config = dict(
    encoder_norm='rmsnorm',
    encoder_norm_position='pre',
    fusion='cross_attention',
    epochs=149.4,
    adamw_weight_decay_other_params=0.05,
)
Rows from block 2 of the audio encoder of a small encoder-decoder audio transcriber, named by matrix and row number. Rows with one number belong to one neuron. Each number is 128 + 32 x the weight over its row's rms, rounded and kept within 0 to 255. All counts start at 0. Numbers have three digits each.
After each neuron's rows are labels from the 100 clips, of 14848, where the neuron reaches its highest value: "strongest on" is what is common among them. Only what is clearly more common there than usual is listed. The data: short read English sentences (LibriTTS-R). In brackets: how many of the 100, against the usual share in percent.
# fc1: MLP up (encoder.blocks.2.mlp.fc1.weight, 1152x192), inputs 0-95
# fc2: MLP down (encoder.blocks.2.mlp.fc2.weight, 192x1152, transposed), outputs 0-95

fc1.266:115171091122112143152150160141087116119128122106105138143117177216220192150123182123107140190108144128077133113083101168151123165097123179122120098131092141157103114173157093124117114110114116179136088161126103103129219160139171151138103103108119110121225142145132184143078133131177110106
fc2.266:171125138124147072155118108133100179118129120127142117138087153122132090102148140123157112104094048122131175184082087137145107140115139122171129130196163099169170154176155139096178138081181128119188108165124123177104093112176126098155181168077161142192156111171057203102068141128175140103
strongest on: the word "was" (34 vs 9.6)

fc1.757:145147113161139112157139103127102144080152174171165074180174162128140125126169122110150100109115182130108116153144132111168137103111112064176120108084147138104133133135110108049151127127103125138075117195116148099082093136179081087139112125127095095138102124158177153168099108093086175116
fc2.757:191154113122154159147143143089138116102152134156123154120126109085096184157114130074112056119183114114117101080133145200119154109114156141107154166159127140116193106123048129181153112166099132157110135109170148149111114137118133120069089108116200173136177164155100105055103140124188115161
strongest on: the word "i" (66 vs 18.1)

fc1.676:185117130182061111106137146164101141121169116106138102070122097120063160081057110159160142152118179129091151105169125163096121099089079182124144078114126155158101098157154102115073172155128110168129112141141129168169158085136099132153127168086146099137132146120124117129127136160112108123
fc2.676:106181083069068110142168186098136138142136133167104170125109132145073111151143140139133090148097127130098160171160111130080160110117154091166125148159087157126117166142126155117150038106106098105116149182140139159188147120155113140184137097085053153098121053151142158134203083182153124135
strongest on: the word "we" (26 vs 3.3)

fc1.460:099107104179099060153160116133099134159068118222076125170034165165086127152161128148099168170125135128151153129126107131120162130077090113146124110117146115115132073155149118121122091120151127151178120099167106139140126046059170120099165118058163075114154125093135130146078175172131092050
fc2.460:125165134078129186097166120156127102100113123025122141113191092075147095100133113090149145126133123090110143153104137091112125091132125155090104145137159149140117166104052173110145122131086151145076207129142091083140102163166119170143103196103112159123160172190126077065162066095110109156
strongest on: voice: female (83 vs 53.8)

fc1.366:176127109187108053208162170076127134147128166145145131163105135097130148043147118120148157138057191176120143134182140149127152127110101099131182124081089087101116135151170096127100125134158101120093119102085121117070115120122114151121131167099147147120144148110048156096085136124140120161
fc2.366:178177128136125124142133089090153153134053129169145176087183224147136107165142136144104164186198121098176137120073064172136100135134125112121079185133111146103125157133136159149110151113097136177115108156135180118166153084118139061154166106074154143132150108126133047173117103089093110146
strongest on: the word "he" (28 vs 10.7)

fc1.320:116114109141139058205166121180116087154099088099116044176089119155100049140096163063137124169134175160144129146076097132196111110122164114146116153102116166148118166150117128115138143161122146137051167110097160118143147082085116110154140173191167137077135136131124139098111147155150173061
fc2.320:181119194185143220159095093157112121134131156205127174116191146144119127142124095130135162150112088113172134078158145105114127167170104112118131116195153159091073099075198142124167150117136090180162144168151080185143110148126170118094116127170075108110102082107100082159140134153097096174
strongest on: the word "not" (26 vs 6.2)

fc1.749:138182133107105103136113152130148075188147111119110083133082147185117076087162129147138167118106099184112175070111124123089147114125134143165138079192148112157155118106106100052147154123218052104093105190084131125107105061137095101215110179143157118124132150129103112164140137135155109131
fc2.749:107123108119078157088157172183133117086108124096120168104170078148096099181127155118135114173148203077128156136148187134173089160073057119151137172159145112153137145113143154126142162178096108119166137165179158178152126126122110079098148139149075138152162075115144087210115147146057089135
strongest on: the word "she" (49 vs 5.6)

fc1.344:096152135125091162141141168118126133103147079126067132113113106178132131093137144157185142129120151144065172084178108113153162123097108150110155153144117109143121128151124128114155143082147126095115131170115114123110115138176127079180121125078108102162143130105117114111140134067167148133
fc2.344:129136097111061149152102143128099170137149156106171113194174117079156177179098147091144049178149131132117164185134128107127091159095148087133065132187113105142148103077144192135154153143114103110169130152141135128112138137117165124163110106169123135111082088100213161139111099110123085145
strongest on: the word "she" (54 vs 5.6)

fc1.429:153132089116099153120122121165130147159151057162128076112115144111122075140094146100128104107117104172138192144104145136090135115152123080090093092126147169159076138113097150145175084065126170085124176187157148143126114143145215153147096116115113073125208112130104153129115145116152146047
fc2.429:143126131136144107105180097161155109084058145137103191093124074182209158170095163108084174146083088092136098176134133148078146170097112145143104159164156171122083086207125062131115184164108147141120111123148091166115180112157122127098155159104116207140160174110138089116149164157048112148
strongest on: voice: female (84 vs 53.8)

fc1.400:124093103094076153168172132100151080137059093147128122059137107130045076136151128109091122064116126175152078132119131139063102137101174119138141128145142129147155149081124096127105110102142169111190122206182172096107153097091181158122133183172132163146106182125135137140100100159030106133
fc2.400:192149144163141137087112111115119104129155131085181160094161092137169105158195170204132157143088125126137094092152142139084145177146157079187111151178147141152101136149093163133132114166122121135092110099140125162110072128124118062128118167111077107161214066181106083147158145184136120168
strongest on: the word "i" (42 vs 18.1)

fc1.166:140098124119091077142110106105126141101114113083188098076114100064168091145171185151118130165198137120123160077186134133131131130164137161125121086118132117126116158135154132119174121120166172124157153123091133165123115160141082141089128124073139173204196106124156107087145111140109094096
fc2.166:156078168170124139132103135091129124096149125149140154090136125066097096092077128107105152148143136126198135106119100151166168107139105134192134121160123106116170132117103122149150126117109124183123206133132081129111089122165163109126142090152107106128111101120116111180083179135159087126
strongest on: the word "to" (34 vs 14.6)

fc1.233:075131136104096130110111163078147143076156115111179146135104169118181148147175133151070146125106108133153107103042130124094166151099096133076182107198107123124092111099112169129126148129151185121081096133094161112100187115074132156150180164121173144146122107105155086101109129105142138175
fc2.233:127136183112103124046131157078107077117085129167107108115126135110116081128099078121141169136140094112091134128164161171127133090145187149136114158092173073113156175125142091111150112111185142148104174139164091070099110105122140131088144117110116126115146155143122153166083154124140072104
strongest on: the word "i" (41 vs 18.1)

fc1.263:139171148124140136099101112081183133163181084128121160118104131154147169126116083143103130131184111083114168070082077132096089130149067115170057145077139097137130173137122133141108093162078110169191169163133144104127129180146103084163131102143124157124177112120088145135169155093115101131
fc2.263:099124124106118120147144173121123131046097160167086154132126181102156153095139185134156119142130088105166072106180120124078131130118149071134182203129056145168100132144133141127123151152028104124125120104129111130147128139152055135140146093104101178137167093104157116127117124141081146174
strongest on: the word "is" (29 vs 8.3)

fc1.218:075180138094069124107155111145102138075111151173157148164137153122103136169157128111116203120087151122110141141144122128130153101115115136098124142160161138141136104081159144052134173154120052122084095146130048135108106140077123129159122123103163056092071111138111082131124144104145122102
fc2.218:058094114203087132079138107068175083127098128085081102150134075156171076132129119121102125127171166152166165153130134163070073106093141175166091159101110092154131147166085120151143123180135109136173152077126123129117135109107109121153166161160151123143181142097130162097113178117138134089
strongest on: voice: female (96 vs 53.8)

fc1.369:122016115101113110097179167096144073117148121124144103110102107180142128149092144133149168138134129163094110066157137119146099101122140115168143153141106132133135138135136197167189069134107062155108088166153032099139061126142201111135187113131115109094181148143089172147156105160132115081
fc2.369:139118114143106069151128079168142203080085102140123191091179145092159108145113160129115109145157093113150158153176164138139117149155157116139071139157054164143076146132159063115162137125137161131098103118088133114141071150135155163145074152148153124151136129123105079143127140139140100142
strongest on: the word "of" (25 vs 9.5)

fc1.637:129110149052103076138116136148115123125132096133151144108101174116113206195135108152105091111161102074172104091133123144098071166134079105105131164147077125137173140142143191160106103156104120109148052125132187143045087132097127098074099073165165099160070138161153102117158181140125122096
fc2.637:081096129137068149173097083160126145095103135124053099207121092065118071053155127119158158117178166191090099133096110128113160105101152150166113117159119125055139191112115154099081132139171108089137122179124138089133162074153055158107143120097076175092122133173111182115101075101138145146
strongest on: the word "she" (37 vs 5.6)

fc1.267:126107074176145107114109110132145127172156096111131086109086084117159087091155138144129078168139138098095143115167148147171083114110118140133153087136157150157140142148066120119105129088139149138040145083093151109123058134107149127123125172122163090117154074097105135173140053122173128135
fc2.267:137105134111131151128114143079116113129119161188133166120191115076116150100126136058110161133143180135068188125213103149107111125160128081136100140136111092184109125152073168182121153141120138093144173183167130160142126116101151074138156131200116185130105103097128104134167200165083153151
strongest on: the word "she" (44 vs 5.6)

fc1.572:115056114076164151159126176126111152093143095100178116137111155135063140163116137104078118117168101148105114164134124109073100075165141130106081108118189083156100166134075149136115166154100116108166084086145151131128110172164115125154113106117117086135142089097103210085136112127109111125
fc2.572:151148151124149090089104122096148087087075129161121163098099119147082134130083143185104159129139058110078171133119123139136110129162130171129187118127125171121153174153080143167082095122161126131094105203121095072109147153114114087132157144166142099146136100117107122114110103139112156134
strongest on: the word "of" (26 vs 9.5)

fc1.323:061101177098106094129085124090115083096107176177165147133070165115085138107127162152147141085103145149130127162150130070163138091130118199140119140142141138185131098082108102126125124125112137193149121049151068203149119111130133043076128125133078106108131126141097160118136086113119119096
fc2.323:150103157096171079121119135148127154176135137148106118197153134112095131130119135148127147079137144123140180106157129136169136156102161118102092126142124141112099142125101122204106153134132117105051103171138138118140199095076089134156134124114096124097133186100083156116083129086075110101
strongest on: the word "of" (26 vs 9.5)

fc1.427:123176136139099130140091131127122158178118161173024108122144159146136197131164088159118148120154075124100153141116118123111141052110158124122084134199140148132126156091168048114093123131017141142147151130137137100118075100140142161166185126103109097078126126131137168154167150111190136087
fc2.427:104112163120133185128172122137120086100156130125157150141153119137152108081106162106102086110152142136122152175143110133134115124136143152097161107140089110153120135142126172175093164101104175108118064168100150129090183073131089138102160131079110165116127154132133110154088090120142108184
strongest on: the word "you" (38 vs 15)

fc1.220:119147112143129096103095069153164091159157142109158099180166124158103130117136069133083126157138103163108121103107124184129104187126131078090139195085088134160168099116172110124119120106147185138112119087137082114098072128100121150153090087136148142116191143098119135200132159174133155061
fc2.220:143173177182137136155142151113152112101137153180079162163133154099142164126186101040172107147143163069148169087091090098130131111139162138093124111113125161161127112131054154117159137114136143134149184141130141143120154185166136152138143125195107127176106067170164134135103151093157118153
strongest on: the word "to" (33 vs 14.6)

fc1.758:107135094154101148090130106134150132165090151114121138058172082126113158125161131139184151120097110121170091122156132154149090118122082082185094126194104119085126118093156165118105110154081096153091101098097175145102087150113148148190088206116122121134190158137132157084166089107131147139
fc2.758:092128105146047107071128116125168133130181092168191103102118096165107128124129025145094100121097144126155152178140114089114138144138141126139147172122167154185157173085173120113168159176098148099175082112158128126141130068190142125161152125127138092104146116164091070145146149173124100167
strongest on: text has "what" (26 vs 5.3)

fc1.530:169088153111177109165107069168162131097126114096129106163171091189113092126078114166114123145102114144153159137127148092122111141140104173117044138166137134107123094133179140156172144096136148131148097131082130150086173154104127152135122135089112122106110204196159127111136147101157133153
fc2.530:119148112255128103131116101123092092107158150210145139144100104086151163100148116123115156111132094124171145177130127073115125151120114108176150125086082115147045141094060071109125143147101103094125103112172097097140164084163123169115138165065158146129158056115133116065103166161130148134
strongest on: the word "what" (39 vs 5.1)

fc1.488:123083095095098144124106117104106092121135219117110107143091136125116094137143026164134190121107088117160203127113145120062133087182097165118129088133141126118117145137113098100132101184150132127129107100128151154118123188077207124203109147122187103112111139098170166084155117119072135149
fc2.488:100152198116135090122142094143121132145107097123095116205136110162124164108181145158149117133149125115154123188133113146119162169135166140142094154142126093147079069166079199149130132123135090123143097174130083160158111128193065123151118216126095128123127095102147086105142153103119137102
strongest on: voice: female (95 vs 53.8)

fc1.554:145150157131157182090146129036143192146129101187163070131179131140104109083125152124119169163079123132151126091094112057115080140131167137133109080177153120143149149103122081088108127107183150090124101065080093119125113096096160101155161165100144124110141122138129103200139144192171161205
fc2.554:112122185093082094157121089168133173175116181129115160110118180122129185165104115114187071126153146129100162134173120132127147111132099162119143201088119141119169087129106194162165150163129105150113105186148139122138113106128073149155122071138096089126167076106182126094054175061120146111
strongest on: the word "she" (32 vs 5.6)

fc1.43:103137123121111107123189094121120100144104155123111140072133178167130145139079142093109061106078090136156099071108103129084172098143198173110071089130127149158162091111137126108088127124170131133132155159082164120149153123178176104202133167121069115102094098135170150119177135052141105130
fc2.43:128115158157131124116151088106142139143133164114128138219165146111125100113135120155135157134115106134105141118109122081145130126104117143167082164155174095126096117008139103126229104116142142155109121122164147122129141117086110152075114068138172109115150144122119141130138096137085084081
strongest on: voice: female (98 vs 53.8)

fc1.348:125076126158094091102116059171105141119084132125108158139201123161094134086155118157133208072105100094164128142122123106106114097091122188087116137161130106120129166138129100093133093132089151130137134119145165058143140125130160155071159173200089088147135095120180122078137176100147098139
fc2.348:120118122052156172179136145095178126153129121180098125113112158113170070178115117121129080117187127104123072199166131105168132155132151176126143159081171099158115116093114142116103147128129089128126169103165153160100097161086117120192089126142111167202155154158114132122149073190125143083
strongest on: the word "said" (25 vs 6.6)

fc1.603:089177111136209087113156172084154144147114113118089122118144092123121158125111100148136085118169103116153130171114149149082086096129121094151072099162059129178131079148135135076116130063124073140188100090104193149063166182097143097131168092102124142123147119131174166125107112067117090112
fc2.603:085133130105159155170103142123112175080097121133110089135112108106187081146095114129106087138123055130129155108139126111113186097154211143151162184172073143148142147155154127114155093101137153040108154142080105104082151112159122150163131079099083165156093091139179137086097095120111114079
strongest on: the word "was" (32 vs 9.6)

fc1.26:154148148120094138093113148163105177136141088131119091169093145132089157127185145084154117168188081136139176120099087136115158160170055105117085204076183144119117120112136126104105070160110124086102111168112073104090201133108141035112147151135129113099149095158080121162123144133064147119
fc2.26:095124120098144129153135107210115096079148120130160142077116146110175135129096150113108123138108120081135062169083131133152107122147158082156213108163139122144149115172151180130156159139089162104137143118172170154098134170151089123099110158119115148134139172141144179129130179076135107102
strongest on: voice: male (90 vs 46.2)

fc1.163:144179109114093133072080169158186111092186150121154136111132188136107125125170134146099149117125124151120085103140099132119143146080134090146122098154139118133086163099177125185128112124139171116160143155111131073101132174093076126159027127134183123141163128098154159107104147186142130139
fc2.163:152098084186197107134113150115132084163093132092106148118165065158055107167175087141113122097116117143116187122143141104182152151116130123152168156056118083134152111065188138075106123129155127140117149132155191166159125073167152115122138147084073091093137180145174122108205156119141109120
strongest on: the word "and" (31 vs 10.6)

fc1.494:132104132174105155146063159116079083108142140170125161119134115183118132095093110126076049107123116112109149100076112074127070029087109130111136149131153124158131076114106131089147149128142137085184113080121190128107063046165126145132139122094098146133116037106140123164152156092207144106
fc2.494:133128126071104125127183098125110110159104133116176116138157170142142125157180162134191127138191138103154205128142137106133112189115132186227164164157140100195140089115162139130132123171124158133102147145137137122124087126104088112130162101103150100115063142140145126097081169045109103129
strongest on: the word "she" (61 vs 5.6)

fc1.720:109155119099107165126122132115108122049125112127116135106100131091145149108130111119102114086115078167171113084127111091131115170095152151183135134066082139075157143139124179192150095129114151141109196126104114146112101162148158151153141152112126090031101171097141188105113143142114176160
fc2.720:178097166094157188094144140161125157077152144133166142075165132196124166122054160170112099156099168119176171119118124126121127137108140132163104166093095138146115078150123109099126214137096121121137238120161126133099082125099119068113095131110151123102088136123099124106115129121174135150
strongest on: the word "he" (36 vs 10.7); the word "you" (33 vs 15)

fc1.274:088113147190101144120119121103099075149162101154173096164155158187117167099104157116138106111143113148137183123161123130181112107124138131122109052124124155141076144084099141165086145045098165209125135171143093122173160119126152145088121134133067101130179157104084181142041170111105138115
fc2.274:186132109140121106109118125130172146152126125131095111109117065099140136013124111097146159092184078137082101079086147159123122093060120167161121057127183145103121106124179096096194120125156088137126074068076110141158156112105103156137090103140202156185114076161196159182162160158159172081
strongest on: the word "the" (52 vs 25)

fc1.38:120078105089129040122172118151087133099145124136224067120073138131103144197130154126147130139182113136117102093123159089148076137095097125172134101119131134154130135138078166204095134120128161175122151136162108119127083114137104090123123152148149162152172150110101102152117081151116174146
fc2.38:144129171212120120172111131088128121153152156124137141143214063121118107111107098140146138120109104119160138176116116184102178115151168103135115162173197131173122104089155116119127129151052132128140157192120129121171109121111170217115118139049184151137133098118121098178094156101113129147
strongest on: the word "i" (43 vs 18.1)

fc1.568:105118081130216073036148153124090132060171142092119072088157152136086144099165125086140099101177100175119114152109141160064155169119155146082167131133144152099094089110137138099143177151115151155117084116078076144139122163087124082108176061131122098146168171188127146121115084130118093141
fc2.568:113150126102109093098134140181119148136089164142180128132179070169077168120113093193141133148152123126124135076125112125104121135117132084129098170092103140105111100147078079128095128201118067141132112123127116113122151096049155104152069123160203145171050119108172156142158087172169141113
strongest on: the word "the" (56 vs 25)

fc1.292:128146125122137105170097127132135146188137150084173092106171083103131163090158141120089143089096124165099192078153178111120152100132121163150199142139197082121114156163113107172091098168126149097147125137167090077125173128024114093079141150171129132115128104153029091130105134109114171132
fc2.292:038162132184092154145170147105156122102079095125055115142081151178120109105127179119127124099115080087160069163056148105134106170135150152130058162080131124150087138115131118067097121159107092112132121108137125077126099122125130137158166097113177118108127149145147164128123134180187084113
strongest on: voice: female (81 vs 53.8)

fc1.77:133112135136134119143069100107164130099080140117149101103140125121106134110096107110152180129189047144122049184127144127094072136117102142132123157078122106129144152120065098143163193174203115095128115119104167057145155104157090147175085121128137127145110111147085200041171121150141156161
fc2.77:140092151078141136164140072196152139107150154170172149152081170142127160124102101151150128133148068117112169079146172095115166173124128195087192114113138102148145080035056107117099120131114153136118052096121147196113088108133083099131134129089124092153105170157116081127083160120118117110
strongest on: the word "he" (31 vs 10.7)

fc1.3:163168135101138129131111146158070047139113159107096077125066141149131139072140121110122097144177176142118138130129154128097133086092183132105115085154098141105048137146138118171151110141216166079123092151124115167144120084155113186115197207139171135129152137088153078111125133177124122083
fc2.3:072124130090081159095135210097166106100116165192140182108179117081124152142151124148110134113181122133153068088101127121149105148114154103113148186180120119140136081154134112130101071142105076104146065114147129131091183121102076095124140070159159111124181121194096172181142177087100065109
strongest on: the word "be" (26 vs 4.5)

fc1.169:115210148128100107125193131162127146157121155113120133181121129142128180117133140138137151139101162080147132069112163010226088121109128187129109153069113127106123156127149119143094155118143087179162122083140099161108162080125086159116134077140040096176170106145183134158148130099130140077
fc2.169:125106152129143146124111126148145161098170119182158083046124177152141149178140133178121125139122096121168136190162100168132162106097123205122091128152136128166140068118117125122134106156095197184093160135138158139084176114109161112064143186102188142131085168168105155147110089098178096117
strongest on: the word "be" (35 vs 4.5)

fc1.632:169186108124165113118182147176117099103130093129106116092081209084104132138114138105163132103114126174136130105131103085140188138108106171135082113119167152133119151108111108169130142144127118100138153111084089135099102190089127193082203104155121124122124118135176143134161197108166103117
fc2.632:167138139134158162155122142149086142181105139144134129163149109160124114120077122141081135140074049107205106120142145152118119154100190099149106138109021137082141114131110146112126165168090139120187195099144091072115177090131086102161150138150115127090134131084139098180130091173169127122
strongest on: the word "me" (25 vs 4.9)

fc1.377:095130074099135176141171107117161106117139094146120191179118070141146169077136103137119056105103100114118175090096165128155137100127160087032129153070112076109126129102111095095191127139129150136147194127144143187162117174132102171206128190171132116079108148179153164127089125101115079145
fc2.377:183166109139184153098151158146159117106164148127135103186107143121124126143167189090131071165133162145159141164104111111119105108114139170117094165117095118124178110174137142133117129112122161112097188170163069144132158057094102013130089101105136102136094156112144141160154133126107106123
strongest on: the word "you" (40 vs 15)

fc1.497:120150119039142127141167134163114097128164082128226178167137091155136132106138133111118168134083148121137134126059146134146125128112099153176167123095119129117141154057147146144165113149153112204086097118172133081102097087155133142152133084112057101108100142124149178074100121179128134112
fc2.497:133090143159103112170036138134160135109093161185132120103133128123154096136172149131095120116160160126165145142184098116121110162116124111113079150167123158111096132128094082145145170117112136063158126144114164130153124152138125167084123172108153150145127173148157063115114141175158118137
strongest on: the word "what" (26 vs 5.1)

fc1.180:160091129147107109173132118187145119132141110122170157100092138101149120128129131164119124070086112119137108094123096104131146121169153121211124114176132120121119197118091128152144103103164116105149109089143111147077160164065076094223154187137112205133105150129158149082043110163126115141
fc2.180:100174131144136130088105127090114140122160134115106139097126087105102120076156131046146147165110102156123122117096099146141132165122127107161088191111069085144109093118135113159170109125057093138119146152128170147144113112169166092165101124125163148049143096190147109113141131092144205156
strongest on: the word "and" (28 vs 10.6)

fc1.378:164144137129132120078104100179163143096093152131148097146081200117159130120107160136156088151099079129137082089135083092172107155119175101134120115131140131114140128151084147215118106101152121137156131119152102156122100157187147099102145130104107090063117165066132162130145075147126143083
fc2.378:166133176129173146109111164187113141168158143157148132121135118227108141174128165145180124182142159101160138111160101129149109105143103094166123154138155139151100094177095115118124150137093145159091100192108154071122146178158071152169111151050146201121142126111162140136146067129151114147
strongest on: the word "you" (38 vs 15)

fc1.575:095170090214138163135125161145116126143161128156152065137181095127114064089127122073222087119156074141149143183129151120121131140097129160147090182084137100106094113164115102182181108105127116161146166129081098170121064135090097139116157126141165139116175119095094116157143118142084126094
fc2.575:152099170087152146098166126102093115093111127133184193125073132122110132128160122149135133143160188090125152091128147123109128140133175070100111106203086190177155136092091092132142169153140154134116213078191112141115134120137124080097094142153081150149105177182170132084135129120171109172
strongest on: the word "is" (34 vs 8.3)

fc1.492:133139153144126159095107074083116132080114164124124145106046116123102116105087139163145181129142126143136107181190163162143127107111069185135129182140119138110148151107161135111056164154164121067106137079082152105155143146181073120136122168152109131170129188140123121132118067161052119206
fc2.492:102135093102137111193166166140157124159124113138158147159217194118147126104128120090173129127152075079117082065086146130136119167069184150152153129146133139137140187200143162142190091088145080152150197165143147183153122127126118154132169159153115101071153204120066070160168116154169113133
strongest on: voice: female (89 vs 53.8)

fc1.512:151149110111147105174140154141225108104116099122119166136127164149083132122117066151085099103103089158150167175135197139103175105125164160117137104144091155131153112089097117097173159096146100113119174076062103125129109164112109123104138081103136124131067154043138109124177119081110146143
fc2.512:145142121194093114087147105148094048052112156113125091127128132114161158129138192086153152140118108100073121066178069139103120147149124066122131153105143112146113112141122142103112111163155184117112092164147135143124083125135156194120140074166111118132149187165079126107105163122089141103
strongest on: voice: male (83 vs 46.2)

fc1.105:134126173077164108162122101124119144063122066095136123159152152154204183176117150100110215070134112121116103125110133106117139142147141171137094200125145062075110135138108197083117133120132132091132152085114134118107082130153087132083175093111111173156150102101096030090059124108163127173
fc2.105:135108052157092166182170095096119150184160122071175154069135106138144105144162154133115130119104199117126116108145150150091085066127130148149099147110141161096151146099122109152175120139170128151172177122132144105139027106102172089138106170058085097073144133133186091095210088140098153133
strongest on: the word "he" (39 vs 10.7)

fc1.721:122108121175146109133155137092187056091134107108082145078098159130161113068107146182112115177144133209091128135128170160149188076132146127137108165142089121076118141173068139185069166115169130183088107132092119122129178214194134091173172147089119101118182146106145131115115126147138136189
fc2.721:064170105130152137131094110170156118141136144184133125141181143144130137152165191140091111176127144090155113148099105133091118126131134069148161098159131141087117162095140119141136066113188182153111065112136093096157142088101132127120037106139159174137102130090091198136170057135102060110
strongest on: the word "is" (26 vs 8.3)