{"model": "encoder-decoder audio transcriber", "dataset": "short read English sentences (LibriTTS-R)", "train_examples": 26041, "gain_aug_db": 10, "time_shift_ms": 50, "n_mels": 80, "hop_length": 160, "input": "log_mel", "spec_augment": true, "win_length": 400, "tokenizer": "word", "vocab_size": 5132, "encoder_arch": "transformer", "encoder_norm": "rmsnorm", "encoder_norm_position": "pre", "encoder_activation": "quick_gelu", "encoder_mlp_ratio": 6, "encoder_head_dim": 32, "encoder_fused_qkv": false, "encoder_bias": "qkv", "encoder_qk_norm": false, "encoder_layer_scale_init": 0.1, "encoder_parallel_block": false, "encoder_inner_norm": false, "encoder_moe": "top_k", "encoder_num_experts": 32, "encoder_moe_every": 2, "encoder_expert_mlp_ratio": 0.5, "encoder_experts_per_token": 1, "encoder_shared_expert": true, "encoder_subsampling": 4, "encoder_layers": 8, "encoder_width": 192, "encoder_positions": "rope", "fusion": "cross_attention", "decoder_width": 384, "decoder_layers": 7, "decoder_norm": "rmsnorm", "decoder_norm_position": "pre", "decoder_activation": "relu", "decoder_mlp_ratio": 2, "decoder_head_dim": 32, "decoder_fused_qkv": false, "decoder_bias": "qkv", "decoder_qk_norm": false, "decoder_parallel_block": false, "decoder_inner_norm": false, "decoder_positions": "learned", "decoder_cross_attention_every": 2, "decoder_tie_embeddings": true, "residual_init": "none", "optimizer": "muon", "muon_scale": "spectral", "lr": 0.02, "momentum": 0.98, "nesterov": true, "orthogonalizer": "newton_schulz_5", "adamw_lr_other_params": 0.0017, "ema_decay": 0.995, "steps": 15200, "batch_size": 256, "epochs": 149.4, "lr_schedule": "cosine", "final_lr_fraction": 0, "warmup_steps": 450, "weight_decay": 0.01, "adamw_weight_decay_other_params": 0.05}
Rows from expert 31 of block 3 of the audio encoder, named by matrix and row number. Rows with one number belong to one neuron. Each number is 128 + 24 x the weight over its row's rms, rounded and kept within 0 to 255. All counts start at 0. Numbers have three digits each. After the name is the row's rms in percent of the matrix's.
# up: expert up (encoder.blocks.3.mlp.up, 32x96x192), inputs 96-191
# down: expert down (encoder.blocks.3.mlp.down, 32x192x96, transposed), outputs 96-191
up.72 119:123101174174181114090107137125144114160130150138146146121116166133133129119125152107124143098121108137135097179127127053132201117184104142133097174126124150184157123127177133145125129102122175118101166147134153125167111133123093125117164124144142115151114122144119121137103138141159116115
up.73 034:064131161098132150096099108128124124155140142142174131116131102161138162158145129153171163175182100111131129137142118112118079095088107127102149124126099131102131117149164137128165120103127112133130105144151118147117147124095095158099139162152080143119163101146144123183131162117145094101
up.74 092:145089148139127117112132145094140111097170120106092150109133165167097103124210116143156115109111127158153087146182127121138114148138171086145129130097130112088099146145139144103109105141095146097125146131112101094126110136133127119134148121115158114153133142135139153155162150115133151139
up.75 097:119106080127151146082121138062109155061117123121106127091121110138143086112118096136102125127156103108141125131111088162086144135087126103138140113120127145104112114158130105130156165120104113128119074130128150135115131107098106129100135131143135130144142138105128099100105123136114110126
up.76 048:139093126078103105151115132106140160123125171138123116096159152124141154097133132138094105141086087133117130117067118102094173102095105113133131138122074109093148122110153141119117160096115126108103116094098134147113177150150124120126121134146129109103130130106091134125101142135078125087
up.77 077:139141078138110131145134137122134144148086164081104128114143145125146106105157147145080125140107107140105118144123123135113135099128124121171115146153130145104151154165131101108153092117119080167140079137109177124137127130128119124153101117127144123091105116103150148088123177133109143127
up.78 139:158149111104151124131139130127140110105076145153146126133150135154138153124113138139127134139154108126132089197085135155134158134186118109140082152162126139110129179137078116150113132161146094140123105131122151107114108136119136140118103181119116117123121117088098139136127098132135109120
up.79 130:127135112115125092132164070133081151133101143125111159130139154142143110128133120178133124137082155113098141119114132159129119117166120141160154107097116149185153112172087109098060112138171156099102124115154153127148086133080147124097148117119124107112139153102120172123125109128060143145
up.80 152:107149163136154097176142119092183130160141104093144157117142163143155139109104104137136138112122125088119148136104123092116163138144101126145103090094131121176102104121135167129122076085159118097119158125134144121100130106141085142147113115103091123082100110092136134098131185143054168126
up.81 044:122159122090156145196123126127162148107163158117123077159158124104094126148117132157145136159126133137139171170145115122073097121134097115169167107148120141135133079123114139128174116175108111127117141097104127167109089129125116114149121176109106086115135102112109147119125160166098104120
up.82 071:096098115137169136118107125123146153117131118100117112129106128120161105136141101127098122136171134121125141138129119105134124128119111150140154079134112107158092165129138134144140181128112140135151096143149096118091116095092108146120090128121170140078145093171167107085114182098105138178
down.72 124:146120145133147050128127098085180143099119154124140122145131131136159132089142126122100140111121111125131114126131154138152112151132127106153099130136124123133087083147173089118160114157184113120198095127153110134134096146138092112163122144148154115119138113124116149129059141152082117166
down.73 042:091132147105141161151140123132100144143150129119145106120131115128104154114127151144098157151094101097115149134132096109136109178092113123188167111150120130132136120130109133153136130109083154135099119144087125157159114150126090135189124134130141171132159102127112138101152107089110117144
down.74 091:161111153155144145128121160151143116149174095128118108144130151106175110104160109121119106162127130138152157127118154156112133152136098119175180100080118153101126123138114162095111113120088176133120118121159108065128119113104164094103136103198112172113127124161129119128174134084125109149
down.75 101:121138136106111114136145101113109133157167118154122143138140144125118116096110065150138139133092123146150106096136148097165120106164116158076132140132100134122136112089143124126117093122133177139169175136106139146156134102137113143124107190148132167104111159123094144104134096164117151113
down.76 051:176158139123105133143124116164144103108143152097143134126113134109153123088105164106141122092096134086094067145120092131099129117138127126127126100137091146137092078126126103126145073130126139142133107137111145098139126142126117149151167159138113172131105117132091126132125148129112098157
down.77 074:124119109157149105137129129115141123119138130154122136109120122119129118061156097122161125107120126122081118100151098163137118156174127113110114194118129133154110104112109058139127165183160096139103145181118135150144182113143132129098139085163124108158176154116053129147175151144110111062
down.78 140:141108123138111158126137203152104130123143113116149130140126120149110128169108142130108121143100118129117057148118111113074109130135150134138087172129125122122159140154122188097106168070165121125088167113130125146122137160154068142138126106098118144133116120127119134157095104143099202175
down.79 127:130129130154142114134131035146110116149161156107110129117113152095167119142162197126104120121105134116147148127124168130075119074104117123132114095105146125117146118145137118150128156158164121132133154118122119146103149112091127121112125085126103148133173125152140108166100119109145128119
down.80 140:133120073111140114122136054120125115147072129146132123165130108164124138114116076140139105153120143093148198120143107111098117136126130121141108147156097124144135115147101128123112103145175135146107160142147123131138110095164166137136144123100114136130225132121142131200139127165118119135
down.81 044:116154092123141144132125145135150126109142144133132121086118139158140111156101118127127128127076143126118170177154131119129132150074091139106125147199158119128133097097098106134121105136126162131131136094158130167152144126146175137157112138162103126146158154116106155145158130145133116133
down.82 073:113116151115143119114119118126130158114097089117108147086129085095111114127118150135142124152108131121121115122161067142178117108176101123118097134120136140110132176131134109091115187150072153143126176099129119095121119143137157134101128103211132165153120119114130114136131114152109113117